python train.py --model="masked image model" --dataset="photos of arthropod specimens (BIOSCAN-5M)" --crop_scale_min=0.5 --horizontal_flip=true --arch="regnet" --channel_attention="se" --stem="single" --shampoo_beta=0.95 --precondition_frequency=20 --one_sided=false --warmup_steps=1480 --adamw_weight_decay_other_params=0.05
Rows from block 4 of a small masked image model, named by matrix and row number. Rows with one number belong to one channel. Each number is 128 + 32 x the weight over its row's rms, rounded and kept within 0 to 255. All counts start at 0. Numbers have three digits each. After the name is the row's rms in percent of the matrix's.
After each channel's rows are labels from the 100 images, of 14976, where the channel reaches its highest value: "place" is the part of the image that holds the peak. Only what is clearly more common there than usual is listed. The data: photos of arthropod specimens (BIOSCAN-5M). In brackets: how many of the 100, against the usual share in percent.
# convs1: grouped (12 groups) 3x3 conv (model.blocks.4.convs.1.weight, 192x16x3x3, each kernel summed), inputs within the group 0-15
# convs2: expand pointwise conv (model.blocks.4.convs.2.weight, 192x192x1x1, transposed), outputs 0-191

convs1.31 073:055123102111114088180147119139083117125150174115
convs2.31 102:169112109122082140134183150148144138114085140182154161082143135117170151106064117157074117093181135127086162139139139176106133157128138159121176148108211104077124149137147104205162127092071145165094102136145106121117150123106172077173083132130158109151167099077170162158131174139118091113165159090059117134130157109093151081108129128136185109065159132136138144134122160146132090153165105154113113142118111168122056136164090123114106216047118183123204142168143131151078122100127052182156143089131135134157106101109087104196103104109139082146131134095111174124128101128131112164
place: centre (81 vs 11.1)

convs1.103 047:169133182110103140164155100135142180147079097095
convs2.103 146:105099089120075201140154114080124141128115065125129088134084151141103148155129149147199122116138109090162097130116124109172163110137125189123117096183123078101075125115116148133136200122103101144129125111141149146121129136144111083120113117114175206159163179063133098101125162111128156081127150151116125172215129150167165099100116126123129195146141119113151091123064093098188147112137079162142082071067217145183136152147105097116109116139143140139128168127105117157111195120197132146129164079163125113114115156133131084106096111123165114129005118075124120128134175097136116150
place: centre (76 vs 11.1)

convs1.161 060:130142115091145146173080185138148114143078090088
convs2.161 095:178110134167141141133084122182200155157140162136175132138126195227112100167109107141096144165190110138106134125063142065147152133109099136115125146118152125112145135129128238149157131158098135134172122142160129136131207100121108147118147151134160120125111155120133112121135131112152148091171144146136116123161084105096166119144168199227138139122147120102144159132112150102123112142152106097081124192117124181172123150099162124141134122185184139145128140154150248122125115247116115142201120120175106139132099116135152109114182144197158134137147152134130133141122090119154149134
place: top centre (44 vs 11.1); middle left (38 vs 11.1)

convs1.94 088:069126129139084087104096124075154101159111133085
convs2.94 100:122150126159165170160201144155164129167132121113116139107140099117136133173161123106129158162198110129141120123150125155134083131114084138143139137104143133068131123150156170099141160118145221168133104113194115140192180144143176124116087088131160090092114139143148129203188145094096164140099094134182161112158137127136096103137106195087131087144099126148095109149048156176142121096061171096168099121108156201161128122140074083146137115141163125162120137157110153125080143114165120148105077158166195205219080158128103149159112126135108093130147133107170132092191097108119087129
place: top right (100 vs 11.1)

convs1.146 076:109134090109127144158160195105116072094089121095
convs2.146 103:124117125085117111119114135137148085131146115079124094184127157139100108208161151147147082141147119064072176139082108166111207099158126106138125106113094168123118147113103160200182190140148142057075097123143031132090171069142086132112114112158126127137141142126114141074093063115136134100129136110104117141068142077096143203115105117073158132110106115095139105128130103094121141161186107103104154137157126108174178103119153120176132170114073144146149127131149128110170147075093102093146101118108156180149125129145112133159192093193158165084142066125143139068135173114166179130
place: top right (53 vs 11.1); top centre (33 vs 11.1)

convs1.12 101:074161141105141143043099113120098123133140089148
convs2.12 095:101098102158047098101095122163123137102152089140142145109080116093133161102164071174087124176139089116133164104106116106160163115198142112110125136160133156132131083086114079085177165061163177105107107063166120109174093210134175142105160102164107115107122142171119156168115162167161087100120114126156175123093168160112100062135096099133158129168128102152108138149141133110255096151118132124176111096125141126171095176133095132125104140129181121133164118141150124127122124145149160148120072105133134140103121039193100162140083173174124147145142195100118163118129147165129097163
place: bottom left (42 vs 11.1); top right (37 vs 11.1)

convs1.84 071:131140116147095033122088119123151107141098103093
convs2.84 121:122141158155123085131105099106094172140144128124125138166114144137186154093159157137096069137139177119139141101098139178118121140134146134169134139102160117139135117154127046161082138084098156173116083140080117117169113116135102162115080103121084139139092146130129065170085175126107143136160145074105117097095076154120138147119156138171204084151130109127146107145089097179113147118127142080117110133116134090111080205146174115101112248123152130168125140142255108141040115169122119182163133088140100179109135083117066100126139135142145105126150188166139129086135134114099097133
place: top right (54 vs 11.1)

convs1.148 107:151090137149145142129206141069117152123119114076
convs2.148 097:174166130149100083115131134146148151158148136130167143151086168114082122133089133177103154105108129146142137112170151105063094116113090107195140116112119158180166225152069183169089118068174128130088140154179084155082151168198084124097155134187190116115096109133150141146169163189144160063118089132121113143091096151165165177103125108094166128083110169062148124100147140148169114179102152160113099099185116118124144147197100165173131100088121075135176112123151144137108113124143135117115119138141129142072127135157168114167156139148118154231126172089139121137115083137121149134
place: top centre (45 vs 11.1); centre (37 vs 11.1)

convs1.153 103:148073178112125175108180106103093141116151089141
convs2.153 098:107162114119133115158125141130194111095131166170135152160157071155101112095167115168096068129081172173089145132151085130145146182124147066201150182130155144137126156131110176103165121123164156102127119115168127091119111114113125219140102152133177119160155095119145106035180163118157142110167120120125156119145137195156188141090126159122148139134106113088168101041136161169106112132102181075060155102132140062169107112135155130170067115125097109130124141117175143155110117126132140127061134152146096173140127240117189168124112151160094163126110118149153123097121126088163127127
place: bottom left (40 vs 11.1); bottom right (30 vs 11.1)

convs1.170 125:085131195111136125164187129127150093120127085163
convs2.170 100:121116137129161112141128054117090000183153106156127140134149130095104131168214184080095078120104128154077101116121142152096125104158143107067121090144133139133083134109137099167159147072115109106196131129067058064096089201137064104131078072113174132118069138134125114075128077113102135114170148102122123135098116105125104097157136082154114113112197114092139122137148134088155104162167137164156139111119158112111095117165113098168128154136149128159148078122170153138092132128127115169117126123109121132080127095127103110097196178084127123094118181125178196143121174148126116125
place: bottom centre (65 vs 11.1)

convs1.119 052:103134088093095147109115087095127143042140110139
convs2.119 101:157112116097121128111203120146140118136153094119183121133148149151217125138125156127152069152131162131134125153131106178114116123110169101125080126148150142108080153176116079099178153075047129139139137135183091170131129133157093097136135105113130126166127177110144101117105115091073114115065154152083163129084106163161202165165120139106174172109119137122191106139143111135070070121180114144096124112112170142107120101164086083109140098115092113106137103126105154095162129111104163134185116137101121146212084143138198032055109112183141131131142133126134098172126161040174109096
place: middle left (41 vs 11.1)

convs1.95 078:139162141090168097138149082088106126071106177129
convs2.95 105:098146113107056091107112108145152119156179172193099138178122170162102114079112132160157166108106101087185159184109132087124108081134122155144170120119130052194111111079114106148125157135084132117104135200082157125108119090080124130135074098151142112175093146120084141094144150124113123090157111145116134174129122113169168182135153106146137153190082117109099080147101141057088147109097122162108061105129124068160152127108161095131164094139134157166160103159073099135126089131109101070132099139138122116177168108218125181140129220167091132146123114105129169095144163114163106085
place: centre (59 vs 11.1)

convs1.2 058:125089082113185075189135132124142097100110139112
convs2.2 097:162139145124141131134134149082126109133152073134111131137110146249121118136164125164143099103072147093135149117101141165138156143116101124130115116127111140088127145093154177133128136086142090106086127122152103101142167115177210144106101123114164105131165126130137130160147147136136151132174057148144162093124130122123102105139255094182148136151162162150082170150132184168151138170168122160129112157182106124137108201102147092112161126231108160095156112171108208104115139196142099114182123157145137105150121141177108096150146139154128110119120139110125093133113189129227111151
place: middle left (40 vs 11.1); top centre (35 vs 11.1)

convs1.51 086:147126110156116112139085133132156067093170172183
convs2.51 104:181101149128075107128124139108112189151150138097187194107078111147101078145173136150139132146135098157145087101089102085154127146126176124173122171141176153156089140129121071061192144140133092128102133168132166162085133152143192152113126105126181157187131161103075126112110131089119174129118215104055142119154130097146130125125133101111167135128100154120129166092121131095078162106134145170104171095082161063086109117133152118165128102140104132122127100109163149063092139162159141088110149196154096165086177153106130129169102130101134123086093158153086090089178067057129096184
place: bottom right (63 vs 11.1)

convs1.116 084:094179135173111074136157097158110077118165138116
convs2.116 096:119137165117152111145077134137098211174182165081147177160110099072142103103061103091120141187167222094150143093144104172103086158140077133088112118117121106219141199140161107155162102110086105115094163141150130214101108122168132133134172098106165119086097189107095148178132163139128164113121198100111146097093134140096075147168128173097122120100081122090114128090167138125137200073066160133149124090136120155107124109115140188133083196156151127098134116072135162117130109103110165162130142128150096127157125100137092117136144154125162122155116166118106149127127071109122148127
place: top centre (63 vs 11.1)

convs1.155 103:076140067089101156170106112099156138162096124147
convs2.155 097:063195109099117182171115132091177174093100138123147138054165076151160156152123109102177111140126171087134125114176144142116132117109163092133117088168083178145087140147145123120176135128119125087105171091136094114153190115167096158141127229139153112072150201124127178131131101116107115133084181170055245126100189065154123081164121067112162142137104144169117158077127152107075120131125154135149092111156127133119156169098139117185139131157110162114149130117092140075158105073144098076193101133166136128097120109111126122112125123127099160095115119142116129100145106146131111112
place: bottom right (41 vs 11.1); top left (30 vs 11.1)

convs1.68 105:057144101145114096190160144143113118096131127081
convs2.68 116:125170106111154135103094086130190127119103146167096130096154132090164157147095106155147113130133122085067200143115111081127120106119109158105136124137101128034150152113086152204093127170117140174128122138078131063114112104138213081194103113107137089154205124150149128099205085102171113171121090099149136135180138189122150124093135107083174074115113137160100139124138138147117092154137132135158158143085137154145131188157113141102145194123137109151186136127127098160122123122144092251108133112140171124075120122116157161079125085133133167155121109139192111106080174141112101158
place: bottom right (71 vs 11.1); top left (29 vs 11.1)

convs1.154 045:084098152096194102148130151085104103082144151117
convs2.154 104:122147100113164102142114120107174158112139143172135106105131131089154147123067160202151144127126163144133178168165112155136139141103160098116104153193159113186186235170133146119181096104116127188132163123092183143146081169134182096170214137121140117146173128141144152149056172119133152090125131171112178125118140213133080148110111097091137129097132136101054127140132142217114115143118220171147101080130112141115143165132133122121113148126143142137110118119106155169126158089194088142111129086139127127103152116104109113145151140185073125088138168170114124174155117104148123200
place: bottom right (76 vs 11.1)

convs1.30 140:116176098157085114092115063084119120125146173129
convs2.30 098:094082132128096157165162110096152122132140168170130140083145127170145096100151130099170128062146147147162182094150166128114098132156152134162159096133117165139096142100081121131083098127127155177106094127180156130138107088148156134099141131032063151185165177169130156118106158136159144165178134111106112106152101168146168194127115186137155133170181134167128123132182152093154042114106171102085163083084139086095080106138101137130112164116149155122108127101156092107153117091176148168093163116088146107117149117101137090213133154115109096126153106088136147140111109075001131136
place: bottom right (85 vs 11.1)

convs1.150 109:112097151139148104139145125042097103087167121098
convs2.150 116:070110111171141109069127153156176182185124137104140135138193150124145072136141134105157147147157146159142095153114148111107081152113031122073141115126068117099182157179158142103234122123163072134135112129134086103127116123180162153085199146075158110125112135156098138132255168098144161167108130105142087121146138155115132140140080119072105120095129129115172112139150146102132152151121099109128114134135171133089076089156121117191119120111111075121115183140200100134117097138128135142162113138153156164165119108127073108120090149155127155142114142175153127079104207103111110140
place: top right (43 vs 11.1)

convs1.142 159:083121135138093189114073154149123156118162182126
convs2.142 097:125141097105123153117140148143085130136102095093190113104195116119133095116157102114103098194121105161094123130104096143158176122121171141151104088068177082101110131112132108142160124119048109104133114135061127158203093144116135043153158069099156153123070141124145129163043139153096089140095171128084128110152089174142103090193129159131152152086116117079130109111114101073139117107136055156140119107129048139130136110162186128169087114144093104122137150204132082115137095118148193044132152121105102090145153173131085130119120121104127137077111120118088055142103154134099101105
place: top centre (35 vs 11.1)

convs1.81 077:118117100141158067124103110174127073144093122073
convs2.81 119:097123135126174166118131116062151185075135137068174149138119173155137098107099100148133087129114155127148149083097092158113126118122119107137138096171113115087096097115172125084087083069095077095137092167102102113083131172142117119130145079095141077133240174108148113099117157124181114129142103100120137126121173117129152125141150108132154125112081140115132138102141118161136092130172099126149161137096153115165111129125125156108084239111108089127134108089183146133199131153175125244117140107173112093121100109133161153071115183123111113076146255127133109116131134137115149126
place: bottom left (79 vs 11.1)

convs1.75 063:154111174143090123093087123160125151158051125149
convs2.75 103:069138158119143156100132109111110100111100121107152135074117075104161144142130090071171155165174095067103116171157207097145149112114112151120122123144141114066162146138128097184114091163132124137134169080067153099118132144115155166170122141164181117118164132129135107155135180077152150121156079124131178130090153141153094038101156165110157108132127133129106083133139173123112163193125154138138128126130117122152088153098064114119150098126089097123191102153168156169143144085166098239209134139088119226080120036137161127164140131120136129095151148168123116144118133117123164127
place: top right (37 vs 11.1)

convs1.35 109:115119111110176111076103115108100203090138112098
convs2.35 100:140160104150123153073117105146169127105103071156107113163145136098130139135207135096121135140172149136115178120146174108154144102174150115112107105170078135038095127123116139175155106109183121124152125100165084105140146114120091128108094134115133110198081078113137132135059114114118076124113126130139159109075111057134112113129116043180123129126123111108223144103152133051105105141141139204102104118146118146085127102096102160143058154141125101127132149116178148163184136155119184130101091155142110167162130085142118090030097176124157151102130186137153080059077122103145147132
place: top right (85 vs 11.1)

convs1.163 054:141163120122114163133120197197092115089105121113
convs2.163 095:141123145142113122103156114154121196082160104078122114107152170184154159179129131128144147122163118126105091138102093115100115152148100143115107191131097082080155139111113153128169122146057095106172179114138131161137164108128114051151153150092133155080131155107122156085113138123134116181133138112141107098166044125137111141157156126206164138151236136139131179107126189115113151134152100115115115195123140092147147125128178108113141109176125103132183161138107219133151102174140124110255153131220127141093126137128124151079082115150138093180118087168118106125113138088101129140
place: middle left (56 vs 11.1)

convs1.0 067:081101170127098148050135134147084108127123109095
convs2.0 100:104202128129133158133121113151138142128079133112146077108125081096132116087136149118181184154116104118097128140165141122101189153140147162136093102186123183148137148174058120156227157122126157143153167169177084187092132137146197132127107059147214127141067132132117078134117154179125124155094158148136124081125108100127077151200157186139145136165141126070135139142108097130083135065114117078125143151088119160124199148152138159175137081150136156167149111087116130113136116156120163113118160092145144154178139161120084122096121199141138108159142116136150118171114054070140157086
place: top right (88 vs 11.1)

convs1.166 119:118104126066152196173143114115123123095117137077
convs2.166 100:108152141179119160031092121125154065116175125180133149113186116122127121120112158090145095130097095145119143105064123122127133131089069191151159116116146090090074095150165174170073123100145113082146112125094157108130096145144132073127142106139060115182137109103153117129135081198146092146128085151153168089172112094127146129089131158070154154163116135148182078196173099090122149184130121167119161132172121126121098100096131142106123135189101124162161143129175120127194125111128153053174134102159120134093122171110166153069133116135154147106137055147150156123151174125169077198
place: middle left (40 vs 11.1)

convs1.172 077:113142179098088101127167153085172096138144079147
convs2.172 111:152120150123086186135142084104117137128143131123149163171107142120124131126110198158129133093145121083112119097122107131157097071145084136060102093125102145220159132116114095178175143147179149142112119160116102106089169120141056063116129133100074119064079099124122134098129174131121173117133163108159159151159161185179069126113052108170042100106121126148053160128115065115129159119188137170123110136070141110094197155146110138105139178140121189129140154104135119122104079140128164167098130110096130113120112079103053139141130067143094105114146107101108173122162152096132088178
place: bottom centre (92 vs 11.1)

convs1.90 120:125147138153135092140140150106149075164072118057
convs2.90 098:210088079133142195140181094138138116106096136154137064123116099058155130170156204109113083127138142157155127115150099153146193089178133150133080085105153124116145116139136120064164130068090143145171120123143080092145154171089147145126127104149092182158111149116175188144153193112098158168138142135082154131191106092122156113127164168110131151134182132126073152100099159132121100126144136152128117133085121141188154195140107085140144198087134114132124113096228122142107146150141127152139186127102144065152088116118133147151129130154075195077112101145160122077131162108104157163
place: centre (48 vs 11.1); top centre (32 vs 11.1)

convs1.127 119:086124114166092087167125104133068086087142137151
convs2.127 105:118162081079117144103155097115089090140156131170170129088144145123120093059063137108137154181113166134072107151120120127139168164124118132142163125088122130188040132124134095243087146158134204143093109139088187139074092067173139142082105104154125167148078120122099148108117104108136122143153145154082169125193120134145132077113071159104131168086130083142096093137119099065111087110166079067142144118160140201094148125133117121091160128147123097145139125096165095070101112116162155103090131104147084141099159136137138141068157112174112082104121091124085154153137070125123137135
place: top centre (91 vs 11.1)

convs1.134 136:109089130102113155141105174121194084152183132126
convs2.134 097:154099169108128146124119137125203111167148133109101146082185107117095063139059088109179159184068094103149143161089119119133136159139118080145123194115120159134108071139120140183121102123122118131144128139150120137131126084103209128058130138139082098119081108177132139105156123079186107123097055162160070125107165094157111192135124099101107129118123100090111092098113098091131113111075185131164177117106158218065114088130140092111130132104095101156095128101180148114110108106166174165154122153139119109141127143163111139098127090131198113047103110149151053148120133159095131165
place: top left (58 vs 11.1)

convs1.78 098:097182127148153131058127140110163113074145133089
convs2.78 095:096120111136108157175121099135100172109154123125124094103118175108137121132172102160132113126145132104131130150158139124110151116150146125131106145158083088149115149142099128082100097113177150127137119094107060151148144178146127165134089146099068137088172097195083131045134097104157156091096107134192194090074105136069130203069123162141146130137097163111127123103140102141150138136162158187138173150131136067126083141157163153173146090143087132136100129079140152164168140166179113119164093131151163148110162096087135121099114170144154109066150090139255098140086119134089222125
place: middle left (73 vs 11.1)

convs1.13 112:086114164107135106072061104105095107128119105092
convs2.13 102:112081126164069075116179090078146092147135139101129167115104107196101149188133140108148133090160127169149112120112083157125099104083179094095132157156168128119126116116099132183166188200129122075097141107107058161128126153124129043098104138140097080127088114101114152151138122168136111136117161181113116099108097102155126189163170104097184150144093040116117149204177078133074142170079094203088106111176108136137148127156155144197121101149106120121115116085127138136128126121049107116146171154154110085130121092138127117127190111111093098088099090105120119139174140125095134133
place: bottom left (99 vs 11.1)

convs1.71 081:127065104157125151083118115097121131075163072117
convs2.71 099:141134153125147170161138132110163107195213144209145111090123134103199147131118110103153171164164200135110105148227094139150111147117101163165099109194126124146145163069099082121093144132111131147139155138146075169160171154167142079171156093105159155133111132127134092175174177199093146099107225165154158131100137171089126136123102163084135132107138130159071121139095143131071131161077117150119140104115088135171092141079154174170093113093136129110136160144041155164131157128163119118086138164113178111116121149196115132106155121160154153166114084120132104120108136148128126128
place: centre (67 vs 11.1)

convs1.151 067:111094078163097100066137141141081110146142087107
convs2.151 101:160155127087109104108095126104201118136121151063124129140132165114100066134055164090147144122141138125126124122093113131165090153099116137156111132081107156170143113195098177180156134182115166101097101088147172168176118096180116164170087184149193143128117185178123114080198104118168165177118027106128136161162126090139157155121134102127155182117129141149170101107158129121152111142098118078123108141106150142159145137135114114089199141081107119119241151154099081117162098139129111076129119167114139156087109120130157109159106120151093181149155141115113094134179128118156161060
place: top right (64 vs 11.1); top left (36 vs 11.1)

convs1.96 107:114117135158114126117133227130078094096132120115
convs2.96 095:149086152163133154123120078108125090093130167118076114145131118138103144103100127125133171138151106094143107160159162121153157128090127124184103064095072144122170125098166117075084147165115073108063135120087120057060132203086118060117075059133128112146174086121148137114189160083129131131150139134123102163134153086124128086139130113086064093102058101129142130127149086047114114146104133162156111107194138171088143158142162113109169149131138098144126117082132122093058107126165146118164116168130138163085106131113152129118075074139173164177138190144131081042114103139094116125
place: top left (46 vs 11.1); bottom right (36 vs 11.1)

convs1.179 091:119081154124090127112224120147160117110125153135
convs2.179 097:083166130151152135167163139108125158119130096112125139130069171129118078088116114129087147137137131138145128144099123154103204082153158135176109207192151133104121153079123098140135147151114185104089086154121120101095079105156165116112117196075128191140133186129145143101068106083195197103126150153135109135157113093141130147128128122083124074084190086118125091154102165104126123110127156153113129101190110142165126108125106077169126113175128144141136186112166082164115110125170174157088182141164180125156115097191123087086116130078128161028131063157172145139113158108140135081
place: bottom left (33 vs 11.1); centre (30 vs 11.1)

convs1.42 055:127147134061107175114088145183172113123159126150
convs2.42 097:071193152081065143159126106096111123145131173125127161134123121134136081053120119199168118138119124110152114161141106115124159132156157142107142122164146181039170124169111115168050102163074120157225202153196120136074109151159102131141089169100110108157131126098087108056088180109115130121104145166137131082187156098171161118129138128098106097092125123118135103120168059181148124130142121125099058154144163141159110067150137121134124119134158173126095153127094135089119142187109096120086143086121140130140125096159123160158181112110115170113131135144114132134197122081098072164
place: centre (75 vs 11.1)

convs1.45 085:060093166073087124150134120126186129117139131140
convs2.45 098:122141068110188117163139122131127129110081079124098148164131151075136152133169096106147152104155111080117090130145133117151143164167165105114103103140102127102113111112187149153104115070113152139104089103090106117082082069159154094137187114164194150063186130132132054111092099096147182166104150127085107202190147124060067161075094149117154098136105067138162160088099158123123109132131099155126164105090157196153084167157129140173174122146133106071156136027106156150163127140139173112074114073098144132109119136083135106102129079112172127132147112130122108115071117119121140158
place: centre (50 vs 11.1)

convs1.145 124:152151175135124110114148084046114117114075126128
convs2.145 100:141162136130128085149122093162108165185122157165120167147105161114090102113142143164118137071095132127123209099134174182117092121183157132092141144167127146145106164167175123103124149105100122162131146145125165152120139190128204096118217139153191141127125101124131148128156054171110097141140130158111169126075087163244125150144170113111127130107126112139116152111131156134145058142075168114175141127164148111142085148121152102118166121162049141119105185112088156140151164146184087140133101099113140059150137143129167120067192097206121146162161163164147118118102112143135096078
place: bottom right (50 vs 11.1)

convs1.70 118:139134125098123129079120097153175180110140151056
convs2.70 091:128114131063124113125182132087133162056116150113154119155119072104100118104120073186080122096159095145128172121137119132126144143115112188167108169123197082136177136135077161056118114105105134144119164109150149192124074190132094097097082147096116098083213081108126137174090165092084136086123130124105142105143127148175160149111131207124220120118158061101102134149135125160120141157118141096166140107145137144160075121222147154171117134109121130140140117109079133164150136118192183127159108092145125118163140154113145151161196072107201161136145131108150137127114139166110141132
place: middle left (57 vs 11.1)

convs1.87 113:122117111141167073167075141139137126123100123053
convs2.87 103:129063117145110103124165087113127123188132096145104192121105078084127152153142125160143091109105137192122149109158120120098158116130135099106090148164114145086211114115094155086193126091118111135158165130177094120109127169148023139128103105129161159116128064111170086178201207138086136123116167132095091164111141177131082087119101105136107109114127143151091150115113151181093143124154172182089164142072164119175105162224123098186169105139119134103101119096117152130172154134144134167126144157165112116105175103107109118051150114123126170119128192126164105070112138101122132157
place: top right (60 vs 11.1)

convs1.5 056:134154115154152083189138137179143122120193154109
convs2.5 090:136072112128101140102131178150098139101048087112116155145168207193135038117117163167111130107088125128143113107133108167085115083136100094131151112127157103116119148123087129127086103112157162081140103126179167131107170132064196132155098152150128121124108163119126163185148110082096082138100127120147123137101187154077167129093231119122183143031128165154145115124122112131093067126131133113108130136116112128093116052073135149113087089185156170124130173150178178123122161162129167162133111105159120141134123163124124091130131069146082073096126096143135153188147084133088130109
place: top centre (43 vs 11.1)

convs1.85 110:133181121102142126122065124176104119138084098076
convs2.85 098:138143085115076068099176158111209084077123095147164123098165143153075109140078142129106109082080168111166180141077152072104042079096108150166139135096150163129111093165123150138138172158155149157120155150193062122148098078089154087152099080154128155153118105115102165155116102105140176176119162108170068118169128042138191136133098096092098124157101106122198147127156170145117130135178096116117142127167124128091138129142150111123145200101145122089167111135202128137118084135073111118118108170108112170132123112161106124121105082104133112158127128155151121177119150124090081166
place: top left (69 vs 11.1); top right (27 vs 11.1)

convs1.76 078:148155113110127134095095109145128186063172142081
convs2.76 095:161145138088109163123093108111126142128084160181104087170134126129090117185169144158106131036097147100138119076095185090118115118107240101170137104161143123106128090129122169104067092142122150182139107125148087122189081104100136177072150040110092141136183177109124111100104124102136100133135092157147176110165100111101148172077139070125085086104135085101224178109130122072117163107213151114115126156119146105112153124108142134090142108130115109165142101080103094159159146164113122145093117135167150117151144154150174110146135126133121121083132113156105115175110078069101126158
place: middle left (47 vs 11.1)

convs1.15 139:115122130096081129120098120109099138071212143141
convs2.15 109:134147122130129116165160156119096042112148112139105131098064207098075122043163100046123152135165091106152130149151120108129105118131149129091148130106164117188135126120146106160153141167255093150051122140121179124082124093100143140171103100116125143147034164105122130168166080128158135162212174124060112145079127133173100144120149132106114137135140110166144106111153109195148107109155089106135141112144158141151108129112114082146073125140169131086112093114140171124133118164137107141167132099102159186104165119140131143105129176133084063109141146128123103110124141102101126069
place: bottom right (53 vs 11.1); bottom left (35 vs 11.1)

convs1.106 103:110111110157091075080145180121109084080147134127
convs2.106 114:173085159092144045090100092115130102158102120067043170136115163141094149120123123143124163129167114095111081101139124145132156083134161076156132112154170169088091082109137119115111204110095121112109101142165142101112121127119069127148103081147158160112102092184125130082178142078144125166086153130107118126115175115144112141134137146052170136126145050078101111062130115125155151120111087193168055118079138174127132153134171142092142130092203103102151154128127127098095136151048119152136158116138131149133107149127129152101125162140086121161153121180131065028122116152120160080
place: top left (97 vs 11.1)

convs1.156 068:170098152178163152149156105062135100152150124098
convs2.156 096:122150103086109078159135140121186140048097123133229117156099152144155123113179112158126168087095136142135070181100138108139159126091253127170128144102136146166112209139121157117131141128102158155135130111126122122128113154122078136090092146145108145092104068157139094051196144123158103160109115114132112161135104156158145169094086126126105103090128124047162129106120157171106091101081154131093123116176127108155128100199096127138145128064088101148118152139210149128098127139151143120080097173120119139053150127129152122125147059180108130149127143143142121095190169149162122143
place: bottom left (59 vs 11.1)

convs1.147 044:121174109142150096180110118069137125155071094143
convs2.147 092:141129123072118126131129159117145207203143114097143155135158106141136127120115105120115166152133182093093079092109202167164061176098160128111144132090129153112102159181146108246077096141137114095150119075127093138141147120160144126100213119129089142134121129129149086107144158122173092125114104178100121141083127056099078153119127134115111171093174138126161154137169150092120100116190146168122169158082128075111103075126136096183109117138097172115148126109152110102115123125130126144168156139096117167145128048108120108173162112143178145162121179139081135176090053089095101078
place: top centre (64 vs 11.1)

convs1.3 119:112114156091173118138095104077089129118187109086
convs2.3 102:162171107061128103143155119116231087129126111068162115130152178140130115150114063148142102119145115093131091106139072106151134103145097084146131146019187125118156107131136108073128167164113126132142049114243163075092120162094131129119121115051111168081166146144148154138170142135129140143156169187090152067129087128145143154098145148098204170074149144061099130118166144130140162107145114161120154144129148114163105162132138125167115143095162124129135128133148104114160161134113127121154177098151117075148092186159153173118156100129091085137137097147134107158084095109156156155
place: top right (64 vs 11.1)

convs1.135 073:109108130099129107138085199140126088143149190094
convs2.135 104:124158155183088145078126133161176068145143154139076141131151150123099111105124139137096155145130092063134111157151174114125133129149160154108142225208126123163121126152111118112095105141112138128132102123087116142157102124124227072094192095195142105056180064102204103136100146162127065104122118148155101083087133186167144106103170128113100170108141134084160128116133096152158106075146133158146096135144103109142109159054150130117112126163146093110112143129051108126122139135173172148161085131114104057170087160141193146084153144163153138124130126142156080096122127143164127184
place: top left (39 vs 11.1)

convs1.180 083:114112056096114092081132140103094107111095165098
convs2.180 096:162122127096099177143190119097243085158154070125171161136167162111081115116164143085178082106109142160162103095174140126121092138130134112152124077147138132208142115172130141172118166099144159119117145147083178189122201111145193158117114092097192147076138151147109103160135153120163153128139066130138129110141089150176135138171105167124177105138129143101092074079150133165182141169085118124144125097140098182147165128172160101149173185092089154110134131156194117144158105125099129089103146102086150150115135081139108143133155166190168085078105127158109104101114132167129150104
place: top left (82 vs 11.1)

convs1.73 116:108107146165133151062108144118148133082138155059
convs2.73 105:111132104102124119153087118138171169074098137098137110224136164139080128098174166147123133144108124093156110143099068190136182153121045106148102109182103095147090136062134081117097163159138118137104170139180078092077156149120129141077090169171119090192116101109089126083163112093090089133122150116129075161136139090180169120148106139149154138093141127110172126137107134065147077081133088076175127119113217136112130121165155148091057153107164130164103133140107110108100101138087129096126160122118180165128094168135180150131135152108123162104140115100118114063179168146141118188
place: middle left (100 vs 11.1)

convs1.186 149:146084099086101114099114149099137127049111089140
convs2.186 119:124066144091119121161140149116093124065107097173099136121066168127160119096172100073082134066178155107098117132121214139119114142093120119110091126159144116091179190157129130096136152117167125138130129141083155123131111183163116151135071159154085154121086112130109118150180127087137193137124141127142170137121105192107116119189153073094136083141116092187154181151129093119126129082087020080117076066154092168120124183123111148101094168150115127087143158121154119092117131108050124135160118111117109086085101102162072080102177173146104124139112113145130078144089098114157132096
place: bottom right (31 vs 11.1)